Weights of a small sound classifier.
Training: adamw at rate 0.0027, 5800 steps, held-out accuracy 99%.
Data: 15625 training examples, 95.0 epochs.
Rows from block 2, named by matrix and row number. Each number is 500 + 25 x the weight over its row's rms, rounded and kept within 0 to 999. All counts start at 0. Numbers have three digits each. After the name is the row's rms in percent of the matrix's.
# convs2: project pointwise conv (model.blocks.2.convs.2.weight, 192x768x1), inputs 96-191
convs2.11 105:477466468461501512476467489473502463507486506495486522476507511478453475489495458497509545529484443511519510523472489489507505492489520541500472524511461521481484473513562487512497540427495508468514512509454517515510536529561468478491450489472523521488505520499450518531504460548516517483
convs2.12 106:492517538487497482489542542505547459524514481504480484515509500547512508509491535501515515448494536470527507451465473487523493498531498471482499494463544522458504491524545479550502516512460518508509493502513529476556421503530503495492566512509485537502512482496518493488535537489507477472
convs2.13 113:506506489534525490496526502504513506473506511507493503478501505476502489489498448499516517513502518491504508543467498489499497502484524510533479511492502502524492507468507502478498474473484519468459490509469527501489561486525462505495495520499499511492531491477518497472494460502531483475
convs2.14 103:490503559509505505452511500507515505502523509502498499563523500515496484501508496477516516437495505450453504513520486481523467516473468503500513479494530477467495476546558482528485541503488534471494473493518494509473481479487539528519516493539506555520511505476522524523519509496525527501
convs2.15 096:508510492514512515519479504544474519490496523533519489480542507515487480544512508465516494485482488459515528487523503511579503513487549476517521543508552501460487517451477474582528457522540497471487470501549511516494495519531474512537539507481501481521516505489486524503496512468544493504
convs2.16 103:523518471543521498547491520499519494456523514474506495477535499498553483475525502522530479513440553448485479514503519457496491485496539477489494536493559505503462502464478489539534455527510502520445455468525504507500495424504502534484509500510488524472537478512512520455520492500482513496
convs2.17 093:520505508484549496469489516521538497457504552513489526514498540511510477489537480506503537530505534493484539510541481484511483555540479515524472526543490472477477507510497478476501508520507471503524494478493490537471523483520504506479489471498544494483528557491502543501513501508497523538
convs2.18 100:496528490518506454514502522523480518497463500524504535511469515488496500496487518472510510526543501517545505507496496529459505509519473479540473489502513509508513542440490504453513451513486516498466507556487512483486501508469468519489494492485522482500477460486511498497511531470450434516
convs2.19 104:515533521574513483497541515505489497488493512509492508505484516468478474507497471491489508507500486506521502572535509471492480496492481539503475526529484480504455470499536481510493522477476498485529490455483509540478540469537473475488491502520536521493511530481523509521497497487436561513
convs2.20 107:500510533552483534499483490479504486490498496502518492521522511490487467538494438510490445477488488457458492546569513483527483505482521507491522517555508456498461495486491473538510487481504499500514470488505460507474581452517522492514526474520515515482521530520510527519505492517481541527
convs2.21 104:489518476486504493517506517490527519501510481520491493519501474550494481496483540504487548532490540526521501483483448538498504484545470483514456509501489557528535526521525485476468510546531494510526496524493455492557458538488509482508462503436471472469511529508498491498509464491489474452
convs2.22 100:489517496499487493522487525508477493508489480481537486494576503501556522499498491489498507521468505560518470521510494457536511479501463519459492502486467482503491470537524505517471516525519518492506500489569479501508465466567505511481516489550483566472520518493509485522505472510492536478
convs2.23 095:506483511521507483560511506517453502526505471481431537434501476458542514496500506521544520485520459496536465492480510504487520466475519489486486495469503509489513485442509535517477482443494484494512527502485529481506510497543439506499493512527475520495493485480486476472501496554472509465
convs2.24 102:502489495512501492503531479507527518513526514491491539488530498481530510485496519546538507495494535471520503501469519490525541484459520510557441522490495548525488495451443486534505508466470490533504499511485517500529510479522458495498509547454496491495514534495469478467474479487508492452
convs2.25 097:462477468494478529554501482519482491511461464516499515469481490480518538541487466514503498555524465529532470498459561520467514452476492492489459517476488534536529502481495505463477501476473516488522539507476489464516534524517462495442478517480467481471487489512485475485485472517488483478
convs2.26 103:525529523481512504532510534492520529544538483516493504524510501525539493454482546510491523480530517497540510464479467517501496493514478455518482438481528509484517503507498517499456500532478493505518525482514476490508437533504470511483551509508491505520502454474502483474517522519531485481
convs2.27 102:505495459464511520492465498470482492508512510516494532526531499516467478509502518478503520516498481484529504477479497497540503521469462501490508484502486553472496478515553486525464562485505503498562519484471486499538486545543434470529522514488495512476518508491419487520491481475514515507
convs2.28 099:497509500539538487505533494480517492466526518515536492535503526493533493482521448488507479478481514465464512538586487471460508520508447509524457480542478448530450495516467490470518517538495503495489463471462505539448520452469524501478495479512568496536528514545527538503515506522528540547
convs2.29 101:507497494503492505542470494489491532525499500495496494538557512487520511479507495495514502533547516466514518513489475516480492503497455435541481487520531516511536526494488490484495492538477516518488501522481445503490486509472525492467490528484511452518500501500481506447491478493539463488
convs2.30 103:539499511499515470547512494516485496527532505479510474518483518484496515465490535521484532491551525524529499482496491544450499509499442485498505494477489491534524484522478491452468518522507471510534529488490433507510425535493484502505514495502478462540486533475461500468490487487503495496
convs2.31 092:486477464508470511515491481512477480510477480500467507413508471497465495512465515514493502523506492506528483486479514514538531470481609513490514527472520529469518495485515523545503464470475451509491515496486520468527504512541448502499499513481453506479490435539428471486479491512476479475
convs2.32 099:484512492494481518480477518507512487501499511447514553513473488486489516520509514498508490503491451479489461482492523490512500498471500501471528516485494488532478418565545477498452535482457558525516497505491494505522482486529454518521504509503508511475511495481486503537511495495500531478
convs2.33 095:514516509532517472521478517474484500505535503491519510512499522510543532494494488525493499473488516463505523508522508477457493504443449524515426515509474485541498524534467490455516475553509571523506498487500469504498457464502522511505539522521528521508502511494544484482505527526493526521
convs2.34 104:538474488471500512500494497484513514484504521546484485484497505537457459540514519519470496511517477537545509465512481524536496524525517475505546511530532521489502530451487485516479514469503437478550501474501498508516521568517477454531496464436506472513507501482426519494481497469517478500
convs2.35 103:513510530495525499466527511520511502482536519546476456536534489554465435484544493508490500495451534509501514501503446487512488506540506496528510507506495498456466521527547503513508500535515489480469477481485537509509482478463516474508505501507523466484516486501529518515505512469532493482
convs2.36 101:532492496535523508502534507496502507497518521515532518529469511485486481515511461467522560504469508515482520521530513490543486524457500557513474511524477499489470509501524472515463551504503510479551481505491496533490522480524481530496486488477508523503525538512504524525515488465492527520
convs2.37 113:496508523507512483468533513501502489491531496518478500492514494508514462484519487498540529492466525490492519525453503445483496492505557544513466515471479519474461496485547507518492531475493523454489496518476530516492510464516510498463495508563515553469498467494550502487508508498477515488
convs2.38 103:442479498451471535505476493463477498522489490475524519530546476481499533533512543490510523461479470520475493475499507522493508490443449487483469484472480527506514464550544508517466491505481533492525522513504467487539476526492528519512510491495489489445506510505472518557496464499552506492
convs2.39 096:534505473548525505517525500527453504488466503512458546493470531498493481507509503484496529505535480534495513508514525499455493511504466502520457484515488500494512505484450484468485445483507512485518517487456506512515537503459449541489505481518502492518514449463502504498494507497489528476
convs2.40 112:495495551493484521508491485485459501520487482505518489504481490468494502519496443521490466526525454518487490530503517506484508490475488469485529509516497473497501486495461509486511454494509513481474515466535510488489546510501508477496495480506509474488506541525500499480495476522538507490
convs2.41 105:477504524563495520503512504491485463499520478474506510479538506474510459526492477502501470492485450477498487543514536465555503496469537529492504554502511509484474489477552500540539529453482532489498493464489519494501540482578459455535508511505496548465500506491491504510499501526480535484
convs2.42 104:500532485528501498516498529527527519501468502534520536534480530463501517512510521472490507482572516447504508479507545508469499496481467466533480485510510504520505512459486474484488467502484487474533510512467505507506473513500440509512545489497512470557532528466465486514516568470519491517
convs2.43 101:466502530503517492478490509462501523508481508505506508563504508481503507494515479502501552456502545535511518504479449489488521496495480496496480501484490497476493468503511523490476531533485515482506508539507550507496514515484526503527479505501510502475498523498559493585516504468477496481
convs2.44 100:501478529553507537502437499497494477517506511481535539546538490471480453515525489484515516502490508457498502520512509459522496493463535490508490546482505512483463445453526492539496489458458545493521510471512545497504514457577468501542512512496521510473535530470467512529510485501521521494
convs2.45 101:496471515501500492548497481504477496510477494510460483485528517499505533536488500477474508449577475548525496494559475551498516487500470495495499478521499464513533516503503516481465507500501490527531506500514449505488489539501504483478512486496513482533478517538518493510493474499504494512
convs2.46 102:470520460451484512503492524489537473484505488512527527492461509480513540502504521500528498526479508530513509452462555487534504490490564496484458514476507532501506504474511510541449472467482496462496518506520533509507475518534496497493509502498475530485506492511463483519524527470482500509
convs2.47 098:518481548508509488540474507549453488523518499480485489445534499512549477518494544568517475493514461478543517472483532517548497499487547499491545522469525501491512493512578536523491522436502514505528501486541505499520468510575450495527519459529477529524507481466454510468504526538516493478
convs2.48 098:487466505445485539480470489511508508498499506510509489439485488523487498524501528561483493511479469517501493472491523493576493499523570504485530528488530517482507497493539504567472473480528444481516490453559506508541474508560490518501535473488459549482511502515446513504492482508515524477
convs2.49 100:527475482485521520541443473510525459487524520490512491447531511520519520514516492541515480561463511491512511523514557484508481523478507514492471503507508499526474501526526479530488515474507490529490488459522437509501484491548439478478514486504483542471522530517455516439484444545492519507
convs2.50 098:479484460500496511470443511501493483495491495506488535507558477506480476535502513436528536467478522470497510495481495485490489495470452496458484508472508515480500477499536466486471531511515497488509501514489443488511450497480482482487518499523486520465501526481504512540521502484490523491
convs2.51 112:489504504509520480471517502502493497480517499494506488498502513499493474525496426502495489487489481499513510547503485497497488487493525535502510509521511452468474503468495492505496520505520486472479476501519537498458564513551482492525476482504511515500489535506552488536513513490467533504
convs2.52 097:507479523452482527478452473480453477526533495485529443495525493494475508540504517519489463488493457508512498483505492505566485504478540498450576524494517492485524471517520514590459556448499459500546523490568498490514494550546506466540519477456478537484484498528454533528465464538468507517
convs2.53 099:505535524510540492462523516488502502496516524500534496548487525500499487499526497474502528418491503446477525514532498469486486528476472518508529478506493459475473443521518478501504525510508518471504473485519521534473494485498529494546530463556543542525516540466536519549524552455507547528
convs2.54 098:504474497573488492581470493529490485512520500457470488485545510500552497517494508556489466495504473439506469510535525514516502489510537495480481499488488476542498491497496494534524481444474491531525513493487455488495481468549478517490493511530506503531500508472495480467488491559505510482
convs2.55 106:519495514505490500503457498474483468533516496501518492494505472515499476492513506507493477511509524491489475495551510512530492499514476472497520549522492520516503516518484495508532490503531510519521503465534464488522462496532496474498527483459519493473514531531472524493500493506513496506
convs2.56 104:508527470536496476539486522521536437531511481504502535475483470472536488483475548534530480547499502483497462490491541510491488481511519488488501512478471517530530511485544501492504484455489472531506526468494503460503467474486459503515491493487491538482516463478461490472531518506455488497
convs2.57 096:494477567491485501490522467539498472534500483495492468490490494521480472466514497483492558440508527527522496487499443521531520492468523517477498513481444485467502504507541534529464570424441494511556509485469528500495479515538511496534477494488497512504489505489533516526492500534466500492
convs2.58 100:494534501462471521487478541512498504485504473539529498485507482520481505530491537485472514471506501519535500456462520503537486476490524490477557516477551513481519519480529516522454469526495476496512496488582508484527464535527509520524560475505460535460497534504474479519526532473482501501
convs2.59 096:511528511527519508475503545492519536472491518505503516553466504466503499466495484483537520499506569517486508536496480462428492495492443504541442452512481502534449475476490471427499494537457517504487493494451501499481530470445509492451495501533527513490505463482535485495526494485486526501
convs2.60 095:495484526455485495482485488566503494504500496522465453471531478580480470505496544506468473476484495513523493473510520548527498502515530497449555502485498504480526528521567504527502489473565503483513490494543482497507449533518508463485508471507487497466512511525501527502498480508486481491
convs2.61 098:499529526515485503485481503470470462528456489490497521529480497483491485510503498504503517557550496540463492511526452502496503496500441481506493511522461484501501460517489486447479519515483561514530512488496498504494518492530497530468512482490542463522489551507521510526506478477504503513
convs2.62 096:521513509510547484487490507461504462481507530486496503535482529507536477507542504512502512465488528468462514512543524472507476532502446499496434481513503470473485464524475459502505504546486523497521486449508513529486458472533509502461523462549531522509515496477537498518502508528541530529
convs2.63 097:482475487553479491516507488515493496536483490486493528475543477455515496456501531473517492500494490478491499507504528487517503480463553514525457549508463496511486533474458510539548496470463537482519491505496509484482481482550486482491474522479522472505507521474503485492488473534487471521
convs2.64 097:533516529513538493520519524465474491507493500515487529524424508512483482499501479483496514498532512514500517505514454515447514511491433487513512511519481492502509515463443505428526496529513516519521506469522510504498508507453484506478448503447527470474495564511523489489513467472501486488
convs2.65 095:493517544537484494489525500476463533536508487512529534539484495472455472486481487475510447484555468488519502538505500514529527490435457474534514538539462493529501498443469504473516475462491544515493506522478548480471551508511486478544474517471543461545462550521488477526484513465529478499
convs2.66 100:508486502525526478595480489516492470465507496480498484444514495527522500499507503514463468526464534461531492483492500483451492483507517458499488559487512491507498513477502494494586508554519495504477467463505453486502449464485482468484497504524482478486501519442524479448490540494494485495
convs2.67 097:478482460523495521539454513501503464487492520496509522470570541502487525546509495491503475474479481461543520499472583504539488515444525519477493500484501506483498511488552476557521483510487483467468476489507513522511507528575467502513537507503472552475518470501445495477498508530497494468
convs2.68 105:467503461483484490503516511514502513489499482514478515483520477553491510470483502484487556509462558520466504467492466500488484467525505494482478495458499494494511533532518494495487523534536515510506496520496452465517441472464519512474521542526467483489463489518560483523512502525476512496
convs2.69 097:514504525457500465501469496537481486504485501485523456504475508510492539537488509499497520472500502519560513485462551513476497509488510512473527479462511501501537451523523520494446484483506507488485525522537546494511499532510500505541509482543474564495497493485517502532497530486483495496
convs2.70 096:449490488481464517498496493503487494526507476470488521456544451486515506517475513533480456515499455501498466500474561518538512467492557504476499542472504529503509500530519520544520489462520506499496511483492510465511518501510493481475489513490482507464488481531437480490489466544535498466
convs2.71 097:465529479453497509457520545453507500513497486510545536538502482501465495527474490455522550488500487484519503508456466498488514494461466518495497507511475498536487475530491507485457523514494525486495518506502506496493485518458547498504491518474520512455503557497510487549541480495527520487
convs2.72 106:511502518516491483495508512528505470501526496483476518498495481478511490469495553460505510458502545493498469474497488492495496492490512497454500508450485519490497487480524501514495533447492494513561506497497529504511424495525489501503476505513470509493507496477514468523508507485488516493
convs2.73 096:514482490504505489540462475507469541528503492471477499463508483514521483467481502524512525562520521511501514498489484511527514511508509421531450495491509497505519517465444518511515477536488519552504508510510452499505484505522494532480500486491493438511466527535493496437484463507511473485
convs2.74 102:474519484524501464509505523495496462514484491527512518504547506488531509486496528476516530514470540466491509496471522486503493499498474522514463509469470544503511523520517489510506528519459553499508495516464476491518451470491524487462494547491505537463512486496534496494524505473480487508
convs2.75 116:505513495456494497511481516518500480481495495514519491489467503515464499514496590494489521471511504501522505425497533553513488516521505460478526473486516498483535481504514493505502472509483510481503494524529514474526444543513470498504521486495487479498495495478464498519511546464519444511
convs2.76 100:490492499514515501532471505496475445505466508472498546534454520483502509562489519503524500499546458498536478511501537555459509505489433515476486494494466513521543441496517491419483464475456539504490546508488521484530519544494442506507493499473517511481519496486440491523490506483510479499
convs2.77 102:500503467494499495498520516520506492471521483503499495432480482498517491501502519534511483511449506530487474490478546487528499499490554538478484518473498521496480503497522515544522536480516478493506488468481531484539473486543452516510470495520465516470495458479490489491510525503477506475
convs2.78 097:520474487535497487517456492539454473517485507435529490469478492511506500461499514508484497563538517540498481523523502534478518493485446502495480501494449453544509488474481521436488480495515510551507523471467482501490484484517469554490490472513516469499487516471492507481501452582533499513
convs2.79 098:482484477482469528532529487525494519526488477540492492413480484497494516476475512541479499528529510559524500501453500523514522468474560470522471499486480519505520547478479522503501450490475486495491521517483496485506513521480459494452480518465487465510483463545482489468493442515527453467
convs2.80 095:527492533499536475520508504441479522494538525510460501530582510509531508489528511550526498486478525475545516491514472506503498512540466486515479533512543499507499537494506485488514509579514501491450489505477468510505477508475514486516528500487503506499517487511498499481490519494511483500
convs2.81 103:512487469486505493479495495533504524487477481515501524448499500457506505460509463502506497525455518561491504537468510416486503497498519514519429514501476527504451532463480485517477489488510482450508492488468506482497514434525474529456489504504518483460499498516496507504502469483464526483
convs2.82 095:532532487536538498563498512516533473503543520492547502524471557506506514475487507548513490466510509446526503492505517478483496537493439499527489471511491487522491490501480513469484478519468492515529494461526457504500483475496479538498542502532497529507527484477500505475512493537474522500
convs2.83 106:509492546513508514533512478481494545527527499511470491499501509481494512476505478525480516530579541542541520523466446515492515498489480421536490460514500495530507519467456500516481528494480451525530519488473493510479509518514480474499460517465517442540487520524498506454476472530501477482
convs2.84 104:462525492465452515496496516506505515502514464524486488511520471535485510483484510467483505444502509490521487486511468520547533454484530489503504504509521478480493549493471508543518459519488513524474482507539503472508457516541538486527555502468492468514464517542509511502510516482505462482
convs2.85 099:511498475510487518529516493521503511488518516497502491453498514505529531458505483543494453563486514482513508507485525486495514492481523483485506495505504492501504496451462506525474444479517493490442492492513472523486514480503481503488484502499495505488500478512500502435499500554463531487
convs2.86 106:513506467466510502516462510492520504482504501484526510554507509476506517513501530504459518492489499490528512465490535523528487515468486481476502496496516514498517475549518475528460525510509516505554494509528491512555453533546478469541527481471472505515517537503473487519507536479509490479
convs2.87 095:549515498515522445485482524518513521472491539481506505539494515478530482507523508497533494457503510474482512518536548490475467536506459486478520463523475478506494450481482467495466479513508508493520496494538488536493490483507492510480518456526524546520521522459509507514513513510537515520
convs2.88 087:502505472474493521539499501541479521494504466512459507488510478480525524509493501513544476498528478518523462490468503538503539450489519485485482541475525519501519517486508529520501462520505448510493505551457510470524474528517516493486527534468473512484513485473459447495510512528474443479
convs2.89 118:480518523475486495483498523501498489509475481502503500492446473510508462476456574472502523510502549521475495421468478531511501486495496513488538486441490521459546480488504528499463525464516522504505533512506525489524447511477491514484473506539465510470460475496534487507512488491469475494
convs2.90 106:502496453443502504538475508494541480491479494496504509512496508503510492498491534530540502517496528486541493449467520498480530491510536486486475512498516556509506518453510527497514503490481496533538507505506484482543481515514485515480513517460479475475502483486475492470504516517453496475
convs2.91 099:507488516523522487519519508510481534486507505473519513534449506483548537463506470508506495514501504491469496535513515495439510519461430498496479477533474474553491479539439489449530483518529518522506499432514476510471493489504542497487476488491528479531514548508520506439490446569526516495
convs2.92 093:498505492519493463471530521513481535507488498503505535553519485528510530464493504471510558485504527503476487509496457501463504490493417483500473508480469491551512496540497503445492495520512536527480507527507449488500468489436555506492502533507513480519504563502567508506521511484523497525
convs2.93 096:471478503519518481499432493493484496507451501463520530564530477467493529529498513459496518473505520481503491513501518502470506502446460494516495504494486513517510458527501493462496470512497569480523502529494491492516512519455512497502502522492522479484509547478498486557486479496530493489
convs2.94 098:516507495552514498532491488469514488477491523465504501516513567557517493502509490526494497500482554454512530513514455473502498527540477538519499495533533482496465494485484493512551514527504513506499463503503416514480487458507514528496502520513520525520511492486541512468502516564482531526
convs2.95 101:490533496508506486472507533515517466491507494502525515499447504467487496500496464497539516473485509503498490538489523482513502487492507551503475477496483499536453461520511485518427509477481517484496482511458507495488519471535489514492508498528503564491512493484489503548532516492454561490
convs2.96 102:486487451466495508549481484520488456501481473501508512439491499480507510507463520505509479542499513503544490466446547499477510480503545494490458532482494561534525509461502501504520486493492490499501522505505492480534505513514465490475484513470465488443498466492459460465483482492456490472
convs2.97 099:510459467494519492475531467533502497472492492509443469467502483523497475489493486514486544561483519568503500490466503497476480485531531535516482510468512533518520523483525491484478543471524507484500497518463498497508518518494465498461435511518475511476484464472528484478477463500464478476
convs2.98 103:480490547533514486491445490468492488499558520458532495511511506522492503458522483551518483531463550466497504529512481473480495522483451496529483498505482499515474458508472491467529506528488523519450491477498496507513501459540484511514522498486515492473514503486538507479491453520496503506
convs2.99 102:505505536458511513510502496480496514504527497512497493529490484472473520487497516466516495509515538507491503477496512516501519510455500433492492522516500526506494511485481483505498518518510485467513483476503511495489501505486523445494481529467506462504492560565503508483502484441522492515
convs2.100 097:479519474485500490537523493451553474494483501501536452515458507429497535440507509506496471512466528505521527458511517477464477492487540481514505501502520513527503509463463484520504457540458486477455491510484504486503462459464543517480489560528491493502497473466529482483494533460470520531
convs2.101 102:505516483557488470521472541541483464466491489488456507482517487496529463507505479527495471539472507500531468541529485475489528488532504522489470519512480489500484510440490489491512450507507532518487505497467466487508531439496466524454499489527518511452492489484498478473522486522462550513
convs2.102 102:502498477434480501491495494516483467512488467501462474457491474531495479503477533490524511459506511516526488443456484523506517464536539487490543487449525540461517514469509529525489475496495460485487493513517519466545460510483497500501527529499437505506469455504501471486502521492464455462
convs2.103 100:495512484485491502504495517470512490480480504534474528491521472550492461491502528494484517494468537477487491476469451506506485496520521519498470513472494539509491555510548490497544528535521526506491493518468453506522470487462514480473455559484482489455506484507522493485498511494521473502
convs2.104 095:478470487481490495507459490525472487529479476459475491442504476543472501529484530522513537465516457490541486478461480502521507480507559487458531522462516515446520466444541495532452489467497459488518528545522521468531495533533471525517539499492465524470476541484446479510490517531472503463
convs2.105 101:503512476545498479510474504496488482533507480494526522510482470507556490486490539484496457513505536487463497481519528512491491491501469487526519518486460501551521543521490498460552491514519575550476508475503460476523452475489497497506466525501502466503498513514514484476494515502521478518
convs2.106 094:491477559483526515535452474525460505496535506499490463432541516501474516492501485508474446552501497525541533510492528507515480512492527470504514517493544504519512501485517488564470511486520447494483476464503476512500515522530482462506524491504471532461477511502475496457477485509461506520
convs2.107 103:481530488478487487471519512497489512506501493503490526558476514463525523481487479476570564456524494500432495478472500492475503498478477464490479478484520498458505482462492514473432469497478470505517528553524529501493513473473549541475512499518490493492478474513523481528534489497455523483
convs2.108 100:491506563533512498463507496490492502501468534510496455526519512510455480497519497474438536475501517496487529509522449496507491516520483508530537457524517464457479483517484502523501496524488552505481479512528492541499496483489487515499525480508532514519518486475546498526481535499508476513
convs2.109 109:502507541489504502461484523499475518526517511513510531515523484548476489521505557492479521462500481487510513461517480537551487510473477496474504516484496503484534492567564497524466542468520528506539502509511488506531434540518501475536525464472483535472489529511480526524523513498519481491
convs2.110 097:502504487507485519479461481522496475504463498540533478541498514517479470489496515471500490549502496556534513519526544483555478512461471491523501475540445505499485513512510486523499454477476528505458504469513454501505525481512477509475505482476546496447522507503457533463503489510501528536
convs2.111 099:519548557549517488516531529476482532497495512518506530557469506491533476461502466491520485491541555480505507538534444490458519501492414464550485484543506465512474524463428503435534474571483517528462480475513497513458530485460505492507512484497552470552506502501551503474519489481537484509
convs2.112 100:509514511557520454510498532531484457512494503468484516496576479486590438471515517516560500482474565476497490521514488475496495512516488518506465542497493510495477516498523476480539511508465499526477491503463476494506464436496464477479538504515508501495527460483542499488516490511443494505
convs2.113 102:498481479516494490553498497544453513518505505502493515431481506490541512490510523551514485532544513524538493482464523523485515485515516468515458473485507505538521530445464507493487463499475471494502543515486506501499490516499441519485515499490500498501493473498469495446475525519488447477
convs2.114 101:508487515468467490436528488508506518547487480542495479505492482506473443486487514473468518515507470533511508493464503527538521482500521506530539496485464541486515525484521523526469510427487511512516524496537501479507507518502518478461456510469479492507478520493484514510489494494499459468
convs2.115 104:483542563480482514460503541489496494566534485489509496508503469500456468469484529462486486432523493501519483477498461519524535473480507465461551512483493519472503482503532527515486504471509498503506504512540553474528513527527505474572522497470504507460487504497501502576537491467468494490
convs2.116 095:486484516463461491513502490526457514521497461478500494459498480536517487481472496538494491479505517511525456480459480500516509446489531482479531512479524501483517543455508519518490464518515518507469506520547534456505492488506490510518518501494485506488487461544479443475487536508495476483
convs2.117 093:487456479461469506539461462515473493510461467524508492447501470485487535513481508498497494547495498498527459468465578518506509454466499499478453511471500534494518503492489498496506496522463493506503512531451481466527494509466453502476485510483477485460514466472463457505471482524507479493
convs2.118 105:504524536496503495521483521497493515509487504509503516551549516496527514513496542493520542445541491436531519457468501517474493495505486446503492522480551505464518502496529492500460500519461513482526511546506488491498456552484516516517564494489500513482495518487518484518524542465499477486
convs2.119 095:503514551542515458487531509483478512502510516484446506560487496514508472473508492501479526450541539497520522519524423504455485491510438493530490474509492474461504467494482492452501521507479508497519485526470523504482479509475492508509495489510533507574494510465558501528504499467513476496
convs2.120 098:504526500508532513550492528484492521448503503505497523490509496502528499519488500545522442539462542517514493491493502477478513496520491494484512523478512529533487493475529491472550462537554529492472477448515511487533502483489484495488503506494491498462511481518506483479522503468506534476
convs2.121 098:496479524548513493526492493481467476519497496462529512490520489494527495514497481538487504507506451485495499533514507488524471499464512529482518559511478469520510483527523499556527522452518558522518499471545448494491510495553504498499505480493524521461501585529535506493487460537492530507
convs2.122 098:497526451489492503456475513497527493507489488496518473530420474479526503466483490479532508551478519534413483496482510489474498477496452511496452456490474516503499495508517502435448512491498522541494498512469493486521521449468532525468451527550489540490512438494519501523517465518452516500
convs2.123 103:493486451481496480525489501526478498512498471495482493402520475515494482504488527530515512507507558542533492480469479504531511481520560523485472525465494525488506516470519505526488512465523447510535517511522505485516470515557457488497508512470465522448481500490487490477491498493443499490
convs2.124 100:490492549530499503478499486467489472539528492453514491486505484470475452530499497516490459487486462476488480510512508472538500488470540543493569540485512494500454465469541508553506534431503511517506522492509536493500547485542456489562506471512507527508493494478501504522488493529466521506
convs2.125 100:496499471507489525480509480488506448536522505515519509495470495459489459518503527499540504515505457515502505490493529480531494507475531512491515496490470539503482467472493500529470535417439480482523529482501502488511505491558432501520457494506475538493508503452451509524494492495486518511
convs2.126 098:520481515581510487555475498553458500523508495493476512482562497507523483508499518502498490516536464459536484531516542489509495499473497458483485546496501514529503530458553495526497474419491528502501508486494493521499480484519452472504516503490530495501492497502474511448495486514451514491
convs2.127 095:493513529514512474530490520488502483507535498495517524545562503504536498544508476478521489488471506430493497505495504492528498500476505491513459558484504521494518516536541493533536542497500553480494493494484488496511472507507543464494513527463495495478537534528516509524523501499526501470
convs2.128 107:510488516509504501519496492487495476566496494496482511491475501483499463479498507529480546533576491532530492498484475523493502497474479468487500484495457504503524472489524506499447552460448462514607566488478510493505508548504486485463474472481492508508488480478491508515499478522479492491
convs2.129 089:517526515510496489492540532485552490482520540456532493512516544497507527483526492496456490505499532491508524491521493496491465539529467507533522496508484470549494467542473487487505526490509553498505494493507516533483494512544512486520491510521512533560503512520538565467504539523500510507
convs2.130 106:506503454488490514479520496507505499492477500508484526474472505469515515504478534439507526459514482538487503459462516540521508495475550512491477490457467529494525510487514500500477546434490490470528521534447532499518512518518492513483442519503476479519489472497506458527521505470487475485
convs2.131 099:568500499502561507490504489469533497486506520511527494554469523482495485491519486476506500503477547484490524505514506483471485550525432500499480502523478492520478499512523485486498561523497507501550484462494476521498491484495499490525522480504518511469520520485514510516497532436477529534
convs2.132 096:482504531514505464480520507533464504517487481508526470549517483515511505510510505428490521454507505493489484483514467516472510492511445519504529504477477473495526510521485523455497496501525528494476485522502502483475487520468542496512509500532502500509479534506590495542500523478504461515
convs2.133 099:507491511513501472507525505511488519496502492523474491457498507525526515492507509528463495494522481493495511475494495512498489498543514485524505489487509472481519538513481505493530518494516537486515520490498473493490488531478500460487515470510511477521473464504531501461493483534537463488
convs2.134 107:493512538473486495483539514505510499517519513518507506499517483531499492523499557504497488442483527515551514460490501529543494503515548529487524515472528554480512527493536502551522517499508522500484501480500505503543418543536492467498507517453463508477513511507461482514503554477507468481
convs2.135 099:498535524519495482475494549520512509464499490465527508519453479523515503463503514483509523445491568486485467473489462503496486514493484487467524479469526494502488492517494486492503510528522481514516472519534507495500436486513532531499539498513475533495484515474563481527541509497483486503
convs2.136 101:540512539537514486439543515517494517501516501513470481470505482509499445509512495493504509498492522502485520522486496497555488515513564520516562528487527474452479521429526503541518509459484483460508489494536552505479523496541455488509520481539493515500476496460530491515510511493510476497
convs2.137 099:486466437501506515525466459472471505512479497494517504527458516454477508490497502506499489529521495546486512479526503491491505493500454441538480449531475501526501492464464479483475482519488485507549525506488469499496534491470491519487477520513515478512474475496480481529465468464515531527
convs2.138 093:476529502518490474502474540503507476529522496498506549544522490479555516490500506492517532466495499466490503514478531483478502493465477516538418521492476501540502502507522488471520490487463585505488509531468500492503474484517491486496525508499517510474520507471511490525535523466531495486
convs2.139 093:515513550514518475474523514474489483479533504519527439534447482494506455462508490476491528485478532537480503513510460483481485510509489520519542482515462471495471468519480496467490533491507520521499470508529510509473533457485518532485487468566527512499500507476578496538504492507472510522
convs2.140 092:496531526524514478485484535484523499511501482446528544546498497424546529481516518463530494464486543462467487493509517476457515487455466491495452532483459489521485455503529497473501492508488560498527511523465538498503483468517507520526516505522529478489514505488544454539535504479494521504
convs2.141 101:503484444482476515538473493529491493502481447523490517442495490487483515484472503500516504540516504554513477487486520507491525466487533493473424475482481529510505527464468515526502483463499501553507532505446513473508494489509482518450479522473474508474486475541462474455485490518449501490
convs2.142 095:483493500544508456519524517589478495503492504494509481486539502495560531482506506450508502447493506484488503524496517518505493485472514519491467465475465486523524531528514499509469451471525509466461509510466509506492450483483531500484499513548481528491520549502529506490507500498513481482
convs2.143 100:479503520472497516446476526492512520458475506480502531517488487518496528512498491501514511492492523512478472506496471519458505493503480504454463481489505497517498458542488483478516546491516506483504501527470525501504552505457511526464476506501495504467507491530559462540527485506472498497
convs2.144 093:495493517502517511475542513447555505486515521542492516569468518474484515488522456485514518512508522516489502528531485492451463526514433510505470461547451472508496471490516476453470525489492539470521512504492508527466512495508516489527459459510555480505531552482546517528501503491485512536
convs2.145 098:536485485517516476570451477532466460501528503460486470430528510480560517497488498542527479536505504501522477488479529498501511497496520481482504528464530500519497493446528503521505485477511467538513499495538479501515463482574453515501521488522464530469489503504486495434477502517454516492
convs2.146 103:511449542515486503545474474514451512541508501455484501477512512495505510487508483551495478506570448517514502501501483524503543506485468447515526483509488470500513465488468527483487472485462509548508522504509493507497496530549436514496536461467509478547486529523467498453472453563571487485
convs2.147 101:505508514554480465523552496493525509522553492494501486472500480478552490455492507506469478483494537466493517495485499504485526483486509500534545520468490519506501534443512548495525518467522458499478490472487498497501481474475524465488443540519452492518501528478521480458501490505500488486